{"activation": "gelu", "inner_norm": false, "depths": [2, 3, 3], "steps": 28800}
Rows from block 4 of a small image classifier, named by matrix and row number. Rows with one number belong to one neuron. Each number is 128 + 24 x the weight over its row's rms, rounded and kept within 0 to 255. All counts start at 0. Numbers have three digits each.
After each neuron's rows are labels from the 100 images, of 14848, where the neuron reaches its highest value: "peak at" is the part of the image that holds the peak; "patch colour" is the nearest of a few named colours to the mean colour under the peak. Only what is clearly more common there than usual is listed. The data: retinal OCT scans (Kermany 2017). In brackets: how many of the 100, against the usual share in percent.
# fc1: MLP up (model.blocks.4.mlp.fc1.weight, 384x128), inputs 0-127
# fc2: MLP down (model.blocks.4.mlp.fc2.weight, 128x384, transposed), outputs 0-127

fc1.294:147137138128112150133102148149209116111131119101194141108139141159120134134103143138129093105147120189169078088138133146163135098088133118127120104096148108135131094128146149090107066128130113168131172140109120152156100122107126148154087129138139121118167112116123160113102113154154140104136125110139135134115150147162134106166153144159075112118137134094127137131139130107096127127154
fc2.294:141160120123108116137142139150101163155098100134137080125137108144154126148163106155155085116141134100141130135128146122133137159118146102108102166131149135102167132112131145187147125128105116144102134111124091097147127120133134155200174117091080112116109110090111099098142139139111131092103151144159128145140081109107125086116178138124125159151122119165164165100143096090137160131116
peak at: middle right (38 vs 9.4); top right (33 vs 14.1)
patch colour: grey (70 vs 24.9)

fc1.321:117126102114101101100124073142126113148099122119144108148104136182158130114133129139139134100102150172105122148087150165146106118127149163134123118157135149144100137158092146172156129148156107086097141144144091103151113081157129115121111141115140077108087165115117088093175126106153127125085142156137145128137162127106140146107127125100115141133086166141139100104147096144115075141134
fc2.321:116128120147127126120162115128128142159117112131117108131132097124101126116117121128131175145155166122098149143110112120110148161141134145116122137088151150150134122137138136147127143125138163134116101134137164066127104116111138149114122144156079114122143134136121000124112138115120128123109100135112118125145095129151113157146119132139136139106113116103245134136140143125084110113113
peak at: middle left (36 vs 9.4); middle right (25 vs 9.4)
patch colour: grey (81 vs 24.9)

fc1.375:149131133145131143116154117145136140120096154071099100155109095152083102141124129102119121118154160104073150103095119153108113144156164107128117109112123145147121172132070132126133130138123097060134164121170104101119147112118157137100139121143100087132108130130104137129136129140162105175092134103070076088108078138122139121123133144150113167122107126121145094132108151114142125138112
fc2.375:140134124117110139144104126114134159136127115132135155117158108100168091113126113120174111124161126106107110108133132146126125117155142144197117147067146117121133098118118183165130128122107134146122148082122120104136140141049170112151146114110124128087128107141122076136116103159111111154157139175153148137136123098139152108158116135148115110122136130117222096127108125148124154104122
peak at: top left (67 vs 14.1); middle left (26 vs 9.4)
patch colour: grey (75 vs 24.9)

fc1.151:132135104102172115140149157144131127130135151106115146157135140091114092145125161101135135134124168141127127172151103107102113154137150124162114162117129133127130085158130128114088108148102127077155083169119131126142129141081154126148115106155116103078163120126123092122135136175107138146108074160145068102148076129118105131110125125124129154177104131154152121125073127094148155137121
fc2.151:141148104137131114131107150153109135132125120153133155096169103134152071112124117150162123129138129116132123111148135175119137105133112109113096155100157123127143120082101160195166125149120111133135121086131111059141135137107140103157157109134082152155137133093154058122105091140122142148134158119155143129142112117142130103121153140119127153140117121159211116122128077123156140124138
peak at: centre (33 vs 6.2)
patch colour: grey (52 vs 24.9)

fc1.317:099154157154130194129127089153123152106137117150144152123117115097114145135134138127111115118120150106109117129156131123111133133131124122143135107100125121114159136148149109070144113105131103161126114115142150131139135115190134118137134148161132166083087156101142155150093123141083135143091133112128096152121092103191102133115085112118149124092126071077122143193145124150086125148136
fc2.317:133136131142123129127136134118127131127119128133130116135131130140126136130132122127125125120130130124146125135121134120129135143123129109117125131137125139107139135126133121130123132129136122132120124129117116000125117124095123144097134141116126126118117134118130255098137128126122134121120126132127130124132120129108136126126145129125126135131121122125220121128136121113139140142134
peak at: top left (40 vs 14.1); top right (32 vs 14.1)
patch colour: grey (95 vs 24.9)

fc1.315:133138191098108150111119145153119103101102113134134129138119120156138115154144151157100141089124150111117107130102083162163126136081126109135125124100134146136113157119078155129156138133151097085139163108120129116127112122113123172132106148118181122175111163116100110135108102125124125122136115103076134143172131119103126107135139150140111169122161145135115131114234134135150137154107
fc2.315:130141089123179137112133128149117133119136168128113137119158116090171102114122136140156113118149111108111143122142148118094132103147084129105139145114118126133154138138117153157131117145126155111161111092164119211149107137124111104220145135130125094104116128145153024112124106115137126135126142158103169123134144107116110141123137145110142105141122142137151122075095129126127121103127
peak at: middle right (39 vs 9.4)
patch colour: grey (90 vs 24.9)

fc1.137:065114124126111133100131093173122087140115129124130121112139133180148123100106146137151139114087169105128131172085145141133134141094127141101126127168139151137081130148084144159164118092105109127093112134123084126175144129126131139123119125142147097118146174119171107155164110101110112107073113137154146144110155116113133144109100137090115164130111137145146118113157094172110101141162
fc2.137:098122104151146135123165100141135114159118117117112119127125113135093144132126126125107154117114127149094160143115122121116121143129135124123147144095152147143132146155142156166121145152128133139118107123150145016127155109138127166119105135129075098117131119135140034081140141104144133111127111133115101134137096127142134147149155124121127147127133118123233139121159112128098139103134
peak at: middle left (29 vs 9.4)
patch colour: grey (82 vs 24.9)

fc1.297:140172132134130096127130144133176143148090125134120154116153109116139128138154108139116079126088157136113109089151130154172116119111145138156150150052140102176129135137123165101097109152145108130129128098194155116140085144102148128117142133130145117115163092131147096094121142131162105152127065144089131121151126154137165127090158116158135108131124114093147115126164132113152137105151
fc2.297:148120131151113158108143110122112114120122138139119097100102126120121143140114145117097131147110130129113146150111141099127126128142116094127161117169103136134116154146149116232101129136128161146145109136143126033138086120136106138174114137131143132119093127129124051071131141136118125112138119115123144112147141147108146131132136124116133128130123121118221121076159147112120129134140
peak at: top left (34 vs 14.1)
patch colour: grey (56 vs 24.9)

fc1.280:132163124081123135115183124124135071108131133131106117158126117106125121137139127163134123104130155134149153110134135099150069123138146114122130127154096127126101146120086099138100115124157132117131129166172095117072113066122071113123125113119144092130121117064097109147110124163071132138124123128149134104123126132132114124195111109154137143108144132103131179119121162150171108124143
fc2.280:176146133145137160127122112129123116081120120170152132106082119164121133146130109145130135128111145122140102138099141135134122112120122081124151153116113130094145146126153108104105123144139152119124125089114113193088087109127148146079099102124141128096144133108135100135170104172123133107154116183081144142131119134121194160081161128095110142150125125153087105164114096101157145156150
peak at: top centre (39 vs 9.4)
patch colour: grey (67 vs 24.9)

fc1.65:125160106091157137135133150104163166119145131086114135129131124146139100125116111108126117116118142129137114099123130159139080101146119153168129109067145078140112126153095155098109128182163130126095149119155142139120079082105154133132115124110131117153110117121163108111136152107180101125136106155161132147136098110159153103076157141118121154105095156131141113135119175094184152118106
fc2.65:162135143152124152149137111103115103128115155126141108100100140110135165097103126140123115145131120125123134113135113114125140111115130098128166121180099145147083144159138127205114129157104140154135140148133121042134119105106120143169101111118148169136115099133135082097140119110095133132153104107127125089113154153118148143151104140138099117144128100122227117100141164138147115140134
peak at: top left (36 vs 14.1)
patch colour: grey (86 vs 24.9)

fc1.361:098145162144159146116123191170124104111137111128159082166148111095161167116117108156115137161138101151085117132117139109161148126130107141116106138124091145114120057165143145108129149147131105132114118117165134129096132175183117113126105083118118151087145168142122121158139108101163141136113133107169116111117134092109108151135145167170117095143109109118110114157113145126138126098112
fc2.361:128128164115100112134107154142115100063153110156132151141095155160110152138135097128119152153135134146121124116155137125127126122112120130142150140128107094135082140128165115043138116125149150114135144130128125110113152122132127103049118120154154144156150127120155223143102118135130133120147121135105128140115167129138108137123105133130134126113117150106051119161078146112114097137115
peak at: centre (34 vs 6.2); middle left (33 vs 9.4)
patch colour: grey (69 vs 24.9)

fc1.250:086136126132132156131139105173111146129111131148147089119129147143111144109111092137123129110089152055128161159125134109119126133119084134176163109140102154135127115131132123142157136120156112108086095125139137120159169174154095100123140123147136124075105167125126093148100102095082129128093136169116112151132114125118107138104069132120138155092094089079124135145124108125132143172131
fc2.250:120129126142122123131135136148135120136127107137125132125123098135124134133129112136137133123126120129136128140140128140123123123124126114107137140112147143114125134122117136139132131126125124126129122128125132000108140150050139136109132133132123132137125142121146255096131117124127136122135135114129130107131118128125144145117159118128128146133120110129244112144143101129121127125136
peak at: top left (64 vs 14.1)
patch colour: grey (100 vs 24.9)

fc1.314:087132135110145127116106152169120064131130128150145092122139150109106119121124121165120160116111127149130130084104113118075126105120121127091128080145097135142119132172141144124150120085102135170103098136122106123088147169151078138111053107126150163145154116134094130169111120114094135119134116132112107158145111139091138143145176133148125141144113163104104110109121183110126122097138
fc2.314:111124135142131155121117168135164107094151139116109161127066145153106150119174117065092133124123147152134149113138136141092100108125129153140132150171118131163071113116123101067101139130102142116139124158138117087122186151162135146047128106108130130133122140158135117167138141141147129119142114110131121114128149159136119116161118118123127108097121117096109101175124135142159118168096
peak at: centre (33 vs 6.2)
patch colour: grey (70 vs 24.9)

fc1.52:116157114116116129112146108144129147132093113106135081113090122112109146100088083096119172080131156128112112119095139098096122122127120126112156105133110120185133144140133126096158131142117092073095131127141123123091167152128085128099113077129115128129119204135116135123109112119096155148141105120167093131117161173124139146144146142161122094093150126096142117133092125138161148087131
fc2.52:113130127136133119113100140133162138113144105163116176108111110135134126151167121097087124100125110137145122120148134174108085103120135124159119181121158124122124096095100124077102140119100126135129131126132095118121174159076166139084169092113120138135111130157159228139158126174164094121140149112131157112147134106130133097122136112123140112120091127123111114167137118140141133114104
peak at: top centre (30 vs 9.4)
patch colour: grey (60 vs 24.9)

fc1.147:139114127113130121132101073184140120115145124123143117131128121178138104185144145125162142160125138158107117143117132113133127136111153157126179136136133105183108097160105118143118084124142107120129112135140132129098127136137156162122155125120134138033103119140117072123167121074093117113121111175157085137126101142115167132144125125121154139092107136128137126143123104131117105178158
fc2.147:139140129135126129130149124153143109129134113147121128096134143111140133100109130107103144114121135125131146125143125129154127123121120136159112158118150125169090143117102128175129116136129150126132114149129118144147166150016127130188137101145118179159149132145128027160111139107140114136131135092136086126144093142172103085103130100126128132116092130130185130163128121131119114097142
peak at: top left (33 vs 14.1)
patch colour: grey (75 vs 24.9)

fc1.212:144138158131120166143156102199134112130081126139142108118182133134134134112126090132160127124122143092135145160130130123118120114119130115105154134111110140135099103138136141152152115136148146111121093118169125105098159126143088138106094096160161146115140109103106094146130130106108111120126162169137148194187138102126119122121118136088129174131123109075168116124133136148128127210120
fc2.212:119142120129134139134127123155146113124128108129109124109101118142099145132142146102111143124140149144124126135151114131129105127112142129122147156135146132135099131131129111022100120132115120125119109132142110080120149134090141180050124105115135088117136124127123255132139148134138124101136129133127126134119103144131126123140144118115124163136119130154098118160155125122120141145122
peak at: top centre (34 vs 9.4); top left (32 vs 14.1)
patch colour: grey (88 vs 24.9)

fc1.311:115134101107148081090129148141168127138177116114126153141097141104108131100115146108156169142095129182146127169117097135097128139142185155122141168114134111137123079152110101130122108161099153139152077109139112111109156112123185157106151129130144120109140117156153105158134167132144096149115099144171118138113119101125148150124153149107129122112112139145135184132078132155148104153152
fc2.311:111151129135121091136129099141105122155104115137147130124170134104114087124119163116127142138124125133144167135156137154141154150173122114124083122115132096122136127101121141202155129127140106100125118110112147137155141141124110073185150131161089146173149164096154073105059127096132141157124145082144108126121106154144086114126148113120127148138133159153167131101159091124108114111140
peak at: centre (45 vs 6.2)
patch colour: grey (98 vs 24.9)

fc1.20:126124127104137141109088141189176107087118100133184145120126146125139135110164178133148140144143165181144119140096087138082142195136152131119129144160145125159117088144143112120109045133105147113165108172131130132122115145144115145134145128112140134128121136147128134133098141123133096110123100145154154123129142098144151163136146198108140119140113134143130128127133167108152130098127
fc2.20:121142134133129111129148129154115113105128113137131113119151114118158110132112116110162122157145120136150128127172166163149130122122124140122128107107099109130112140101126122202149113123130114108147135110124129196173127111149118103221150154109137106150134141107142001115085141126131139117107144141154126132126119145120109107136164106114135142126127127114122115076111110125131103127146
peak at: centre (32 vs 6.2)
patch colour: grey (71 vs 24.9)

fc1.299:122163153107126135107121126114177129148100145072149150156137130169128154132136134102122095073111191168178132106123150166125124127103147119119117085059163132147089120160127169105118105156145139106120144123169139116153082119155136122143098105143148105143167117111115106113149124111161107142121104142115119150143123146166128113107135112178108084119126131092137126129123153099135134107123
fc2.299:135140117135152115140158104124112122136112136129141108111139148118152147120127127131137117117127106102152134123144140117124149131136124097119142133148127146125123165145145154241135134144130113126120126124129117074147120115146116134240146142116108136126117120134129032062119125085109142108113132130131129112119115119124120130121150131130112125137117112131216129091127136112135139108120
peak at: top left (56 vs 14.1)
patch colour: grey (95 vs 24.9)